From a checkpoint of a small contrastive audio-text model: 2.73M parameters.
Rows from block 5 of the audio encoder, named by matrix and row number. Each number is 500 + 40 x the weight over its row's rms, rounded and kept within 0 to 999. All counts start at 0. Numbers have three digits each. After the name is the row's rms in percent of the matrix's.
# fc2: squeeze-excite expand (encoder.blocks.5.att.fc2.weight, 128x16), inputs 0-15
fc2.0 131:511512505504492405418409520497483512486507505491
fc2.1 214:495481502498512401415411501493508503508503497496
fc2.2 057:498474466504479575478583475478504450547492496567
fc2.3 073:469480502506497513632498432481515505528486491485
fc2.4 048:512566459471491532422484528506489480527504569566
fc2.5 074:501499487498461445517373540473504465499515504526
fc2.6 045:457521511488537479496577516533411459449541496505
fc2.7 052:475493448539486461481543442585514476540448515529
fc2.8 080:512550459503482562536618515530502500498526508506
fc2.9 057:502459462520524534507636516477483506495491508522
fc2.10 187:499492487498495402395435497489509509499489501487
fc2.11 034:470589488435506479513530501500519502552438517438
fc2.12 162:506494483511497384395490485502496500503512502510
fc2.13 065:518454534496517395529419519494486527501517517463
fc2.14 119:483470492486505432406403524488485494486491494498
fc2.15 187:486514501494510569630551514500487509489506493486
fc2.16 044:514509534448470523490382498451502499462487538521
fc2.17 071:447475459461508478609449512506470510543513480476
fc2.18 087:500422481500515442499383483483521476505508515489
fc2.19 038:466548538459487570526480452412517458501505483520
fc2.20 048:520535489522513497458586474514545449444526475436
fc2.21 060:470463511494467540418423450462459498524509464484
fc2.22 042:515507514482508419413580489498544476503505489462
fc2.23 072:525469506498502587585582488469497491520516525500
fc2.24 047:519505469473511376509421507510503513485472483504
fc2.25 044:517545490467421591489534497496455490446511535489
fc2.26 069:506532492480500394420485494466452522496477458502
fc2.27 173:497482488503503433390410499494510484508506496497
fc2.28 067:531459510506507400418438526484493513471500485497
fc2.29 053:516446529514531524490615556494476511468526476518
fc2.30 093:503489495525489458434383495503485495485493495435
fc2.31 103:467463510486464533554619480498472468472497481512
fc2.32 135:486483501478499435426388521490522487476493479497
fc2.33 050:506546543568498486485410535484496445521522538461
fc2.34 111:512521507496514595580586495504509483510494516532
fc2.35 118:490491484514494490476356538509499470472488510506
fc2.36 101:495489479498491412385455498489472477483507497483
fc2.37 042:484421473526510577504424493461531515470536505470
fc2.38 065:513399501497485467394517511489508511480497464511
fc2.39 099:479518478503480424444390509473504498525502478534
fc2.40 077:491510522469517449366492503524524502494513485463
fc2.41 086:502517494513483392415437495495519513534492503510
fc2.42 134:490520514502480410424406513508475487508496483481
fc2.43 046:521440438490505507506382529527492534511503513518
fc2.44 108:476477495504520415393433509480493506509498495485
fc2.45 039:484465474551489525424463478519533518507586526552
fc2.46 065:518424516529493588591473518489497491487522483512
fc2.47 047:512404510479542534537518541490480554443497489449
fc2.48 223:506489499499512400424405508504498508502492506486
fc2.49 071:525463540486528422427458547454499500468507504551
fc2.50 149:500489511492494395397452519482504498509517509514
fc2.51 038:454551491488478449459403513494497531509514524566
fc2.52 101:490499480526503400398453508520488516511509498473
fc2.53 213:503486485506506400414413502504490492504506503494
fc2.54 067:542539516543493435444421525500466483502561484477
fc2.55 082:492438468496502415393507490472492479505497484511
fc2.56 084:493551475512470577605551485487503489514523522512
fc2.57 150:493481509513498397419414505504501512511501498503
fc2.58 076:483484499478495590548399519498490478524482528465
fc2.59 108:478463505493504552496641501489520505506506492519
fc2.60 097:509535506505499607612508494496495496498497497512
fc2.61 063:496574500491548547585475503523501451480493438522
fc2.62 104:506465483503505365480433496487504508489496489516
fc2.63 103:508518491514509594602438502497467520503511490492
fc2.64 171:508514493484507586585597503514502490503507519518
fc2.65 079:533435470495484428417518508480480465556518499536
fc2.66 055:461454474522413416549506487467506465488499479523
fc2.67 053:526402512477523574518425484483470508497491530493
fc2.68 066:458467539525508419401495506493469484477474467475
fc2.69 154:505478509493508429387421485498501508502496512484
fc2.70 109:481485495523501384532407508514519504475501493495
fc2.71 068:501474510497512543598594482505545489504507527532
fc2.72 171:495485513503494414425392512503496506494492510496
fc2.73 042:501449535534544558556565541451475451484492521501
fc2.74 143:494470485498505398472389495504498494503512505480
fc2.75 051:487447516500531539582421525451483494499513486444
fc2.76 115:518495480509491418402422480489463483507495496514
fc2.77 071:502511499495486471445367485501506495493509528450
fc2.78 058:492462452494442416413508506477468491522533506517
fc2.79 068:445516473478496578601497494538517511526537525513
fc2.80 055:497482542496520451436394457507511494543508469480
fc2.81 050:510444482503533564449595488495484558474507480518
fc2.82 061:493463517495489404422433465528517479495519521479
fc2.83 131:497525493510481431439376507485497496502489493495
fc2.84 072:503506503512471422436401513500507514511522495439
fc2.85 084:499476525522499574511631497507528498511508505511
fc2.86 080:489489509480473593520613509490493479474471491509
fc2.87 078:491467473519484383504426480514524529492530491470
fc2.88 055:549452457491515400438478483485485494468474497457
fc2.89 157:510478487514509404404423509490493499506499493497
fc2.90 074:469460492475510404398475520493491480479490484486
fc2.91 082:506467519503495407450393503503522490525508489489
fc2.92 046:513431478557503504465394521477456472516494490518
fc2.93 039:494425516528442445441479533477505486441464471533
fc2.94 068:481484523485469431398419496501488512490489506469
fc2.95 167:513531493499486610582571498493504500494508489498
fc2.96 051:502466536472519510416613533493505499504499513524
fc2.97 058:498435425518471474509432483493497531556479452455
fc2.98 047:469542503572529457466419529515481507491512435467
fc2.99 070:475447505513511398428481483486508502499480500570
fc2.100 086:516469474493511376433552498491506525507507509506
fc2.101 061:506471484495458369453504504506486507523481483543
fc2.102 167:499476480494498394390482493500498507500511492525
fc2.103 039:511559552477454515500454433504522489437482474435
fc2.104 068:519506459523512481418403451522509475543518474492
fc2.105 075:466560534515524429399453510484486501503511511476
fc2.106 129:500482512501477394412430496489495495489507499516
fc2.107 045:481449466549482487541592542496523506446492552475
fc2.108 066:461459508446470421471439546502477498481460516447
fc2.109 250:507482501493490390398455504487500509500498505515
fc2.110 068:486439498499481495447390481517531530458497513457
fc2.111 123:508527507485503442426382509484477505500499502470
fc2.112 077:503553494535498510559626509499499513524492522526
fc2.113 095:508458517498479392425432495508482491501479508483
fc2.114 068:428486468491530444398538493528534494477498482482
fc2.115 055:470525451479513566531593557512523475495509482546
fc2.116 122:507489488506500421445382489501492503502485499460
fc2.117 058:488498527442472466515615507528537529509483492551
fc2.118 073:464461509506485522569620522494491465475501482493
fc2.119 134:491472514498517414405413495484499493503500499499
fc2.120 138:503465484513493412404417500498503501502492504504
fc2.121 115:510455498490488450572379504495498496494483502477
fc2.122 093:495465492489517393412525498528489501477522469464
fc2.123 145:497500493512508435427378502496502499488510511478
fc2.124 121:499521502508489389438412498486484498500503498477
fc2.125 094:524522474493487473418378513489507504511517480498
fc2.126 100:518463475472500421385458513505523489513504496483
fc2.127 041:485537472520507398472414474517509469526509464515