From a checkpoint of a small contrastive audio-text model.
Model: 2.73M parameters, mfcc input, encoder norm batchnorm, encoder activation gelu, encoder depths [8], text encoder width 128, text encoder layers 6, text encoder activation swiglu.
Training: 9100 steps, batches of 256.
Data: trained on read English sentences (LibriTTS-R), 149.1 epochs.
Rows from block 5 of the audio encoder of a small contrastive audio-text model, named by matrix and row number. Each number is 128 + 32 x the weight over its row's rms, rounded and kept within 0 to 255. All counts start at 0. After the name is the row's rms in percent of the matrix's.
After each channel's rows are labels from the 100 clips, of 14848, where the channel reaches its highest value: "top examples" is what is common among them. Only what is clearly more common there than usual is listed. The data: read English sentences (LibriTTS-R). In brackets: how many of the 100.
# conv: pointwise conv (encoder.blocks.5.conv.weight, 128x128x1), inputs 86-127

conv.27 100 [116  40 170  49 113 128 137  67 104 106 125 150 139 133 123 142 148 140 105 133 177 137  72 142  88 129 129 138 175 187 121 149  85 123 194 144  97 130 109 126 164 110]
top examples: the word "the" (75)

conv.123 094 [114 155 116 166 197 168  81 139 147 114 161 175   0 133 126 146 192 119 163 112 128 140 144 138 129  61 147 162 148 108  77 117 183 123 126 158 171  90 146 137 145 102]
top examples: the word "you" (46)

conv.30 104 [186 157 141 192  64 155 102 125 177  76 134 105 175 188  79 127 144 104 157 161 116 118 178 111 117 161 152 148  97 126 102  80 168 103 171 187 160  99 177 114 166 116]
top examples: the word "you" (33); the word "she" (25)

conv.54 100 [ 22 119 121 134 129 116 152  84 115 143 132 122 196 132 129 125 142 107 110 112  68  53 128 138  93 129 112 121  77 165 148 141 117  74 114  95 114 180 108  98 167  98]
top examples: the word "i" (86)

conv.62 096 [173 103  89  51 106 106 136 108  60 123 137 148 160 158 105 168 115 114 115 118 124 174  94 107 127 134 137 158 131 150 126  77 154 160  85  67 102 108  83 118 107 137]
top examples: the word "he" (50); the word "you" (37)

conv.56 110 [ 46 105  90 123 139  48 113  76 137 146 123 156 181 180 110 115  84 130 112 135 125 171 168 165 104 143 120 182 110 118 165 124  77 131 151 101 109 211  94  75 137 115]
top examples: the word "i" (95)

conv.4 091 [112 101 150 118 139 152  88  93  79 149 132 128 176 180  92 135 125 108 132 120  79 107 107 127  89 133 150 143 130  95 137 139 156  74  92  98 100 147  86 134  96  73]
top examples: the word "she" (32)

conv.64 109 [114 149 108 123 168  74 139 107 145 110 137  96  59 120 110 172  90  96 110 111  38 107  78 168 136 124 135  80 130  16  89  61 116 110  55 138 126 139 166 103  72 155]
top examples: the word "not" (39)

conv.0 095 [109 122  83 137 151 143  74 135 126 193 129 149  66 158 121 135  78 121 135 103 137 139 157 144 123 103  74 104 114  98  97 108 138 204 170 149 145 152  91 113 147 110]
top examples: the word "she" (54)

conv.77 103 [ 54  84 126 115 152 143 106  51 125 147 116 155  95 134 133  89 111 153  91 152  96 101 138  94 137  92  96 150 140 146 162 179 120 131 181  72 102 113  98 160 156 130]
top examples: voice: female (79); the word "the" (78)

conv.50 098 [121  96 171  85 132  93 137  94  75  59 155 101 143 116 119 149 133  84 120 129 122 124 101 187 169 121 133  79 106 193 173 108 102  57  77 129 118 120  93 134 118 137]
top examples: the word "the" (92)

conv.78 100 [ 90 122 121  80 154 125 144 102 147 122  65 132  61 107 141 121 159 143  32 118 147 123  90  70 166 102  77 132 147 115 157 149  79 110 134 123  57 116  77 164 182 157]
top examples: the word "the" (84)

conv.57 105 [127 133 100 161 130 173 103 132 146 124 130 154  80 151 164 126 161 180 126 135 151 134 116 133 112  72 133 171 158  88  98 151 179 179 163 146 155  98 137 166 152 119]
top examples: the word "she" (43)

conv.25 094 [174 116 121 110 178 145 124 124 105 134 107 150 144 134 115  61 124  88  88  83 153 156  88  53 162 114 148 126 165  72  41 144 138 139  90  64 103  89 107 141 126 102]
top examples: the word "nothing" (36); the word "not" (28)

conv.86 101 [129 116  73 120 202 130 145 129 154  87 112 138 112 127 139  94 147 122  95 116 115 139 119  37 123  84  87 142 127 104 135 162  78 115 139  81 118 126  96 114 208 132]
top examples: the word "the" (85)

conv.84 095 [ 62  76  94 109 161 107  71 131 121 149 167 120 104  95 118 130 161 190 164 109 111 100 124 123 132  77 109 199 138 130 131 100 137 137 184 141 139  76  86 125 145  96]
top examples: the word "is" (35); the word "his" (31)

conv.20 101 [105  98  91  97  95 177 127 151 176 124  95  33 127 103 126 143 170 174 138 143  98  68 112  96 107 148 136 157 130  81  80 102 118 114 124 128  92 121 134 140 153 141]
top examples: the word "is" (47); the word "his" (30)

conv.125 096 [115 106 138  95 143 102  81 113 145 141 119 142 148  84 136 125  89 141 121  92 133  56 129 172 112 104 140 120 131 142 141 113 125  89 168 155 142  65 142 124  89 114]
top examples: the word "not" (27)

conv.42 095 [114 185 119 176 166 130 102 121 183 132 117 100   7 138 118 142 129 152 121 149 102  98 136 144 123 100 110 135 121 115 115 112 130  83  98 187 154 122 182 134 134 137]
top examples: the word "my" (33)

conv.68 102 [124  92 163  88 138 127 154  86 127 125 124 132 192 172 176 117 192 140  88 144 108 110  78 177 114 153 159 140 151 211 136 175 129 159 191 163  99  97 130 118 160 146]
top examples: the word "the" (91)

conv.33 096 [ 68 108 100 122 159  60 149  61 134  97 130 109 213 177 121 122 165 127 111 111  62  62 108 151 115 161 136 111 137  95 160 132 106 100 115 129 119 205 119 113 156 153]
top examples: the word "i" (96)

conv.104 103 [111 106  90 124 172 129 112 138 169 119 167 138  65 113  90 182 207  97 148 135  88 143 101 148 133 166 111  78  97 134 121  61 139 148 163 174 131 121 140  93 111 184]
top examples: voice: male (74); the word "you" (34)

conv.29 103 [100 108 178 148 149 137 154  82 186  94 122 107 117 111 111 109 201 122 151 128 118 131 110 161 105  95 129 113 133 191 136 152 152 119 159 168 128  89 169 127 132 154]
top examples: the word "the" (88)

conv.98 098 [ 79 147 147 148 192 143  64 135 105 148 182 139   2 179 104 167 152 144 172 124 104 137 125 124 123  84 142 183 155  81 132  93 158 126  96 152 145 138 141  97  56  75]
top examples: the word "you" (39)

conv.126 102 [166 133 144 160 149 167 116 149 195  88 128 131  36 107  93 150 182 135 151  98 130 141 132 178 108  78 104 169  79 114 143 119 194 102 108 182 145  81 148 143 163 134]
top examples: the word "i" (42); the word "you" (34)

conv.122 115 [119  57 151  81 182 113 119  93 141 120 101 154  64 101 113 118 135 141  81  48 124 127  59  97 138  93 124 132 192  91  31 129 156 127 130 111  79 112 145 152 119 133]
top examples: the word "must" (31); the word "nothing" (28)

conv.51 097 [ 97 138 105 122 213 116 129 108 140 154 107 128 175 115 121 140  99 143  93 114 123 147 148 156 120 140 163 147 120  71 140 153  95 117 101 149 116 138 124 103  68 149]
top examples: the word "i" (46); the word "you" (37)

conv.52 097 [154  87 186 102 166  70 109  77 140 125 117  84 130 101 141 153 135 138 111 122 126 126  97 205 104 108 155  99 202 143  65 104 168  72  87 137 107 114 181 166 105 107]
top examples: the word "must" (28)

conv.59 108 [ 83  94 104 112 120 153 105 135 160 147 138  53 129  92 153 114 187 220 139 139 138  98  85 161 118  90 118 187 123 153 128 129  85 128 171 133 112 100 116 133 161 174]
top examples: the word "his" (39); the word "is" (38)

conv.15 101 [170 133  59 122  92 117 113 152 139 111 132 113 255 169  77 144 130 133 155  99 116 106 162 161  96 186 182 131 113 147 151  63 131 120 163 155 124 140 120 146 210 101]
top examples: the word "i" (53); the word "she" (27)