Weights of a small contrastive audio-text model.
Model: 2.73M parameters, encoder norm batchnorm, encoder activation gelu, text encoder width 128, text encoder layers 6, text encoder norm rmsnorm, text encoder activation swiglu.
Training: adamw at rate 0.0017, batches of 256.
Rows from block 3 of the audio encoder of a small contrastive audio-text model, named by matrix and row number. Each number is 500 + 40 x the weight over its row's rms, rounded and kept within 0 to 999. All counts start at 0. Numbers have three digits each. After the name is the row's rms in percent of the matrix's.
After each channel's rows are labels from the 100 clips, of 14848, where the channel reaches its highest value: "responds to" is what is common among them. Only what is clearly more common there than usual is listed. The data: read English sentences (LibriTTS-R). In brackets: how many of the 100.
# conv: pointwise conv (encoder.blocks.3.conv.weight, 128x128x1), inputs 64-127

conv.115 105:517549479430452562481534459483447522572487458515455488490477541516481515433543494479499474481474468504420471504482463507530485564437444467468488501484554411518435446493497471519439499504547465
responds to: the word "i" (49)

conv.98 097:487524492439520488493454490494468524447533512490511507553434435455487470458465515426438490468442488413496420499522518412507552500483508449507499523507418448485446431503498515469463517518513379
responds to: the word "she" (53)

conv.43 102:548531489424519525478585414503466517536533491490499454500463522522491500514526497510502516472468506508527466515504510499523471510415461514484530495463521370489490464492508449474506491450524479
responds to: the word "she" (53)

conv.34 101:468577549507458523479504438468531464414495434540449479594513519476508544455523395535541508456506466533459484435477458515549461519522459506501499497422513408511434495494516493508474486409482525
responds to: the word "i" (51)

conv.60 100:536574499465497546491561433475449466482490493545451435526513497502461539488535419483514484506495486495432526492474488508541492555481451419484513557454520465462442488506492464513515555421502490
responds to: the word "she" (78); the word "her" (30)

conv.124 097:490516471503499457477493468532526520454504501477500477455521492496565457480472404551492475498504503485493538413517445449427449429462495534477498454467380463493516487529485522462413516561443514
responds to: the word "you" (47)

conv.126 098:516621511453492545481487516519489485559529498512452535500519548450497514494457475417518467447506406514456431434463450504433555464538524493474445503478457471526483484457476550474565510434515525
responds to: the word "she" (52)

conv.121 104:469485496454463513499511546474479464495518500453468520551506485503419451504534568514473387505485443468523508431521405411446462495461513541516460527511467418529517451536421443520529482469469390
responds to: the word "not" (40)

conv.11 104:475462368539503477523474441494466505487510517520482493545443478464504550484468446475409484483476480498450530522431477490448537492492500490519485459498502530505447431439451513445451510527491466
responds to: the word "is" (30)

conv.42 095:494577466476517468497478534551517545489563476507384416408524464496513491464562548551479443503517460493452565437458394456434583505465455548479488468444452495456525490516485524502511517495518473
responds to: the word "you" (39)

conv.102 091:449468537514526465457549453465494514416539609546478499573487494525505510580512433518529525497538505542511450428504467507475489526512505521533505493489526507475462467456481465468462621491501540
responds to: voice: male (76)

conv.76 105:520481440448518563528498536546500475541547456467507556494485485536504499421534560535453438515456483471563541480571449481534479509450490499540512573479552438521564475511449511544564425425542459
responds to: the word "not" (39); the word "said" (28)

conv.127 092:557514499544498555472560443462424482548485526455509468454465508477453452502444434499506431489466499465480534521542419477493460525498470477489511592503524557508504452546436443416503467509478560
responds to: the word "the" (84)

conv.2 111:483512423478460442455546532481463428497475494508519502578465502462433477468497490476496454476489475485475498521466580438482524449530539514472516489484429445505487422563490522499442500496483342
responds to: voice: female (84)

conv.96 100:513494366548482516465460454476473499496449468454525504491464435480491480473444469472396458523493519464471545491485431464493478441470508425538445530499463545533491469470478542497450485585481464
responds to: the word "his" (25)

conv.62 093:462441397421495505493539482518463521532504521495527463466463542463517438429504519444511470492437500476501378531501523486545504535507497475498554527489537362490509476479506502514520501499596435
responds to: voice: male (73)

conv.123 104:416474505488435451521486477471514398430480491491520514552475465494491490470481490482503436489474454473434531554490564472418494458487550511436490503488513480467532450527527449492487479456462415
responds to: voice: female (80)

conv.44 119:503507469541495493484447477476416521490507504506490495505444452440493512429459430428419476484445495451388504478454477464505514491489516421514435442512486535481449435414495528496475487518489482
responds to: the word "his" (30); the word "is" (26)

conv.26 094:495543544465426477462477549499503497530442492466476505486486527450490434499467395451503478440473439459478497431511471443538497423454502555425456488545432492514467458548481550436540504452469528
responds to: the word "she" (73); the word "her" (34)

conv.109 097:509498460408560497462480476520500546457627514498492407485482461485525477475529543548470489505477509468506491480509482479458559536437458452490507458510465473413507455460484503519489524532561427
responds to: the word "she" (80); the word "her" (27)

conv.0 101:464525478493471444436537543531512464462497485458449479495529468496527464447506518529526473509475437454544548481504548433421468440547477517506515515433390485507549494576460499528505491469510493
responds to: voice: male (78)

conv.46 103:427377544484488510534485531538496493572488481523493507505515562479573476506534553497510490526469410501447414539479497487479495521536500535496496556517551527487492502428512530547515479482590504
responds to: voice: male (78)

conv.70 104:413434467507477428506490511522498469511519530467474437507501463490486468481536549527453425495504479431518558452524393426398459497484524504501490466464462475449548446557424511500575501470487506
responds to: the word "not" (42)

conv.106 101:515581557488490459490557427504495474514482506532456425459498471489493493481517516456512508526498449518427534518438489494534468509511499491497516512394475367456491502549530512520509519417531471
responds to: the word "i" (46)

conv.32 093:445550597529499450436465456456475509515526492498461430526475443518510477421516535463435484555466493518476527493460468478499462487532504501501495553439490429441506537573499467499466481518531483
responds to: the word "she" (25); the word "not" (25)

conv.12 097:525492522503504521499421561481532528440494514529533485557482433464488479416447507429483563520462492455503500507467645463595521474510528498533486503613422507474479532496532532513443525482469429
responds to: the word "the" (79)

conv.68 102:512437422556462463466504472529435516526471395456438507428473435471491456465498531487477460499470443468460524521427419493536430514517509391489503500474501570517473486472514515534481480507471491
responds to: the word "his" (28)

conv.94 104:521524493432479561471462570475510478597480506485493494516482553544453456462504504506458483466452485513549538488574498513495456544447489552510473609576583495503519464583476512461584443452488613
responds to: the word "the" (88)

conv.111 104:509532476489525428470534453538509516469556479495490458443471519521504510501504502544518490439492502480547487499529492498507498483493422515501544489440465439431522473527483473465455454417509531
responds to: the word "you" (42)

conv.56 093:417516552505495453456513563526527467509504485500455473490528496457589450473541509510578503520435475471484499460479513440473514501552483527491533523477466487475520505519517575532483452470569546
responds to: voice: male (75)

conv.120 093:515549469435564499491472501525512563455608499489498415471503440489506465458515593545470499500481499455507524493508484478489549532443438477481503470503434462408492457492504476507497499494541429
responds to: the word "she" (81); the word "her" (29)

conv.1 104:547542447484503551532507437463485545464534459503490508562515549483502517459472535549461492433536470550500484490474509530497492580492450536529485455543523482553429469498498428466480491465489499
responds to: the word "she" (28)

conv.14 093:448514379448520367510499473536541496496532476510495421462496485535532502508521504525512513507512494484548513506524528489501491457427478519490533478453481381403554499499479529497487497431504484
responds to: the word "you" (49)

conv.113 101:543560459481490561483486485512516458515505460523482443514505487504493507455494530495467437467483425505440535504527460466445523502471486541464477550461518442465475496560475472468489451505498431
responds to: the word "the" (81)

conv.125 100:525575477488446534503574458460486511419477458507473487640496501460472505484527448487525494519511485512451477486466472512562445544462493442511553482522525517529460513523523486575505481475496541
responds to: the word "i" (50)

conv.6 096:513573508472512485483516428522503522545579442514497456479503539464569463463514508499508502486430489487477540499456510449477495495492468519453535499413499418474500499559512463494468475475595491
responds to: the word "she" (85); the word "her" (35)

conv.63 095:455471447476534459499513476509538600533491532490543444520487461557515508510483575530514504522500579497540545488553490523506553501444499505530512507467482438476509492520481492507450543514477454
responds to: the word "not" (44)