Weights of a small contrastive audio-text model.
Training: 9100 steps, batches of 256.
Rows from block 5 of the audio encoder of a small contrastive audio-text model, named by matrix and row number. Each number is 500 + 40 x the weight over its row's rms, rounded and kept within 0 to 999. All counts start at 0. Numbers have three digits each.
Before each channel's rows are labels from the 100 clips, of 14848, where the channel reaches its highest value: "loudest" is the band of the loudest frequency at the time of the peak. Only what is clearly more common there than usual is listed. The data: read English sentences (LibriTTS-R). In brackets: how many of the 100.
# conv: pointwise conv (encoder.blocks.5.conv.weight, 128x128x1), inputs 86-127

loudest: 500 to 1000 Hz (29)
conv.34:451522493511510417486561518466527497546485436537572423516526447431529569443528529486544519534434497486524570522534548483543488

loudest: 500 to 1000 Hz (44); 1000 to 2000 Hz (32)
conv.5:441557519548510488446462520454466499537559423471479485476524497466521534519493477476474544544538536435514568506520610479479484

loudest: 1000 to 2000 Hz (32)
conv.60:436491516475557530513460543525467510623556545487487540481460498489533568486542536518471479607528449485532513480595474576489520

loudest: 250 to 500 Hz (51)
conv.35:504468512461421495467432458579482444439448521470452480477478481450529505529472499411557550415509534466457480455477513507518468

loudest: 4000 to 8000 Hz (55); 2000 to 4000 Hz (45)
conv.12:509542519494529447485483488421499473486544488529482466477525528573459544511501537486525473515430419468409506525492537493522498

loudest: 500 to 1000 Hz (26)
conv.28:505562511546427547431535508497472520508513464457453463505523540499536421551486496458485549502546519516527534517485515505459503

loudest: 500 to 1000 Hz (27)
conv.115:485485423473561512477459455504492514611562457464513502464494460519493477488547468536497443517532442472471462459535441454481473

loudest: 500 to 1000 Hz (27)
conv.73:467499476476589534499389473553489520423481499458480539483497468526530461523485419477532473433512420515481451499500458470531427

loudest: 4000 to 8000 Hz (69); 2000 to 4000 Hz (25)
conv.102:496484503453483464506494428413506480520519449537463496490485549572437499518502525497539483538434404482386447487489465489495493

loudest: 4000 to 8000 Hz (52)
conv.85:447479503474563544477457497506495464442396477516604505507541505502451525441468479541461561492472461469518550493430497499545480

loudest: 2000 to 4000 Hz (81)
conv.116:588553509538477439483517503529498498545468419475530479495561512509530534457534533538496555430460545531504543516420537458505428

loudest: 250 to 500 Hz (38)
conv.112:544473438477501580522539560525471472473467508486523585477518491529467501529480526589468455454516477539506483466485550510499595

loudest: 250 to 500 Hz (31)
conv.80:471457564469494457501491437457494492546506518514482514498469513501436550490508516492504468513388492432386443473473475515455484

loudest: 250 to 500 Hz (41)
conv.88:512474478503464529543531544468476481512447551467517519490448556473490388515484487444558456504536514533473519537522488565583492

loudest: 4000 to 8000 Hz (69)
conv.124:541540521527521470449489508445492524590553455530501506488530476597516463521555503558472518530534564507475521521532517458455534

loudest: 250 to 500 Hz (29)
conv.92:538476561454482450488491408523512501565524539501433515473436437524424561517496539499538466529461477483436457482499479544419490

loudest: 2000 to 4000 Hz (82)
conv.66:512548525494501504398497512515415456505538463449483500451545590572470486481472475529550510498519486526465494467449455490542439

loudest: 500 to 1000 Hz (52)
conv.119:491557523583489608451517541492506523562520484437550498527502509483551476522456514504525511478517569514536514564518531551543491

loudest: 4000 to 8000 Hz (71)
conv.111:490472526481569511460505452529510447402498536521485530520458383508452495495485555553518448483452529505413506490492473521367430

loudest: 2000 to 4000 Hz (81)
conv.17:642494473494428523479512548512494438601550521465495546507569480507550483485536588578464509479449513491505493500412493486521504

loudest: 250 to 500 Hz (35)
conv.94:480501514511479496482526492537516487534505537472547514506488476408467561432460514473550504499515529505519501512510480535582446

loudest: 2000 to 4000 Hz (32)
conv.121:578521472510517452468497419555467472565492480494459432502472496556492573497521490544502446427492532540467469507460479496565467

loudest: 250 to 500 Hz (35)
conv.75:498566488507533413469541471532504468501510535488460513484521508488468546449506571477513487500488470512507502502512516489475421

loudest: 4000 to 8000 Hz (96)
conv.7:500489550443537435488486523460441447477452519527482514404473586510463472532507477511547506547472518435394482412466420540484466

loudest: 4000 to 8000 Hz (41); 2000 to 4000 Hz (38)
conv.24:538531456480460504478517543505449438502485473459519537464583547579479471468510483609489483460499502533451549449452518452600505

loudest: 250 to 500 Hz (31)
conv.23:444462455503515494473523388535613537431497503605488523581454489510501476509479542521535467489414454520473492516494435457448477

loudest: 4000 to 8000 Hz (99)
conv.106:487502504452568469489468511482442418542529483495494486341486559510459489539514495499536503562476544450423502429512480525534481

loudest: 250 to 500 Hz (44)
conv.16:504463515469450501488469495579492466566462551445517560497458488428500571458437460505517506529522498517556463474482452535534524

loudest: 250 to 500 Hz (37)
conv.120:468530556539571544452519490504522483435506541516531541530505377446486548483467536532509417460458544469434482544472509519468443

loudest: 250 to 500 Hz (30)
conv.13:531564484521469449481544517481407516503506432441479494439579536598526423561492476536479571548521500519480525471447507462529517

loudest: 500 to 1000 Hz (37); 1000 to 2000 Hz (29)
conv.55:451508476482567453477460488499515426443488456547448455437485441510469525501493520443493393415449477461392499500494563474445493

loudest: 250 to 500 Hz (42); 500 to 1000 Hz (29)
conv.49:466523556582536594488511518469523496477532519543523490524492484512499515484459532490461449484483563491391490561488505478500441

loudest: 4000 to 8000 Hz (95)
conv.127:497447539444513425521491428435485481511474501516505447489504537501463524526505506486445542553439505439395499442471429522522495

loudest: 4000 to 8000 Hz (45); 500 to 1000 Hz (29)
conv.11:458461541455529498443483498515475478485481498519499534462427527426473485519452538461684477413472514492502532466480550562531490

loudest: 4000 to 8000 Hz (91)
conv.22:465490512471505514397509511489461409473446456507518513458499607521495462507490473555531507519522501496481521463460410526537450

loudest: 250 to 500 Hz (33)
conv.1:458541498519498506410519508524497529586534518471503522510493545496464535515439505463550509478517544579524514513536520526501463

loudest: 250 to 500 Hz (38)
conv.93:482498503506486505433501474536472506539483582483439583476482542467527535467462463520517504493529498574552492493444456530480471

loudest: 1000 to 2000 Hz (37)
conv.90:486558447541496502491492514429502473435495483491494475484533465505514533548499506492449492518474457484455517509515567448493533

loudest: 250 to 500 Hz (43)
conv.37:538491484477497548446524442525583514582507500562521535573414423496506487443501584535514471467444504513498475539480410509482470

loudest: 4000 to 8000 Hz (100)
conv.117:458531541492508453433488505449462449448474447500518495418531563505503454542457455533510566596509487456441530441435496531514475

loudest: 2000 to 4000 Hz (79)
conv.3:626476522481500483488509490518476500572491478444455493437489514554456512504533535516545476423505618522441452447440565544479465

loudest: 500 to 1000 Hz (38)
conv.14:453556493524514548440494505564529519373560496492526494542512502511525488489429471510534450455476501517502484533562485458517432

loudest: 4000 to 8000 Hz (63); 2000 to 4000 Hz (37)
conv.113:488488522446545397495515448421485491484471494541464495490478559547479502513515516498513468502432451435397462456468487493481471

loudest: 4000 to 8000 Hz (61)
conv.40:369488512506547496446470486525501497504518447485497498508547430450485494462482479588500502534517582465460457494513463498440443

loudest: 250 to 500 Hz (39)
conv.89:516511476533483568421531529521487545460475504471498541508521548481532502540400493511521513478564519504567498524430533554489513

loudest: 500 to 1000 Hz (26)
conv.44:528470487496536557503435510548471468444477520450522508472521467419501377448475467540500520509531451475487491512453473488598462

loudest: 250 to 500 Hz (46)
conv.53:515528502555518500459524521457503582412473495522555500521514502518573460567491516513516522473485574547538569551422556515463494

loudest: 1000 to 2000 Hz (56)
conv.99:517528480499561420508458498447487436555547509471471417421543526543489511553494506496512516536475515486422524479523557485521555

loudest: 2000 to 4000 Hz (35)
conv.76:470431528433459463510478460433485511460431489579475487483472526533499480468501527486524529441470415404470475469438507497491482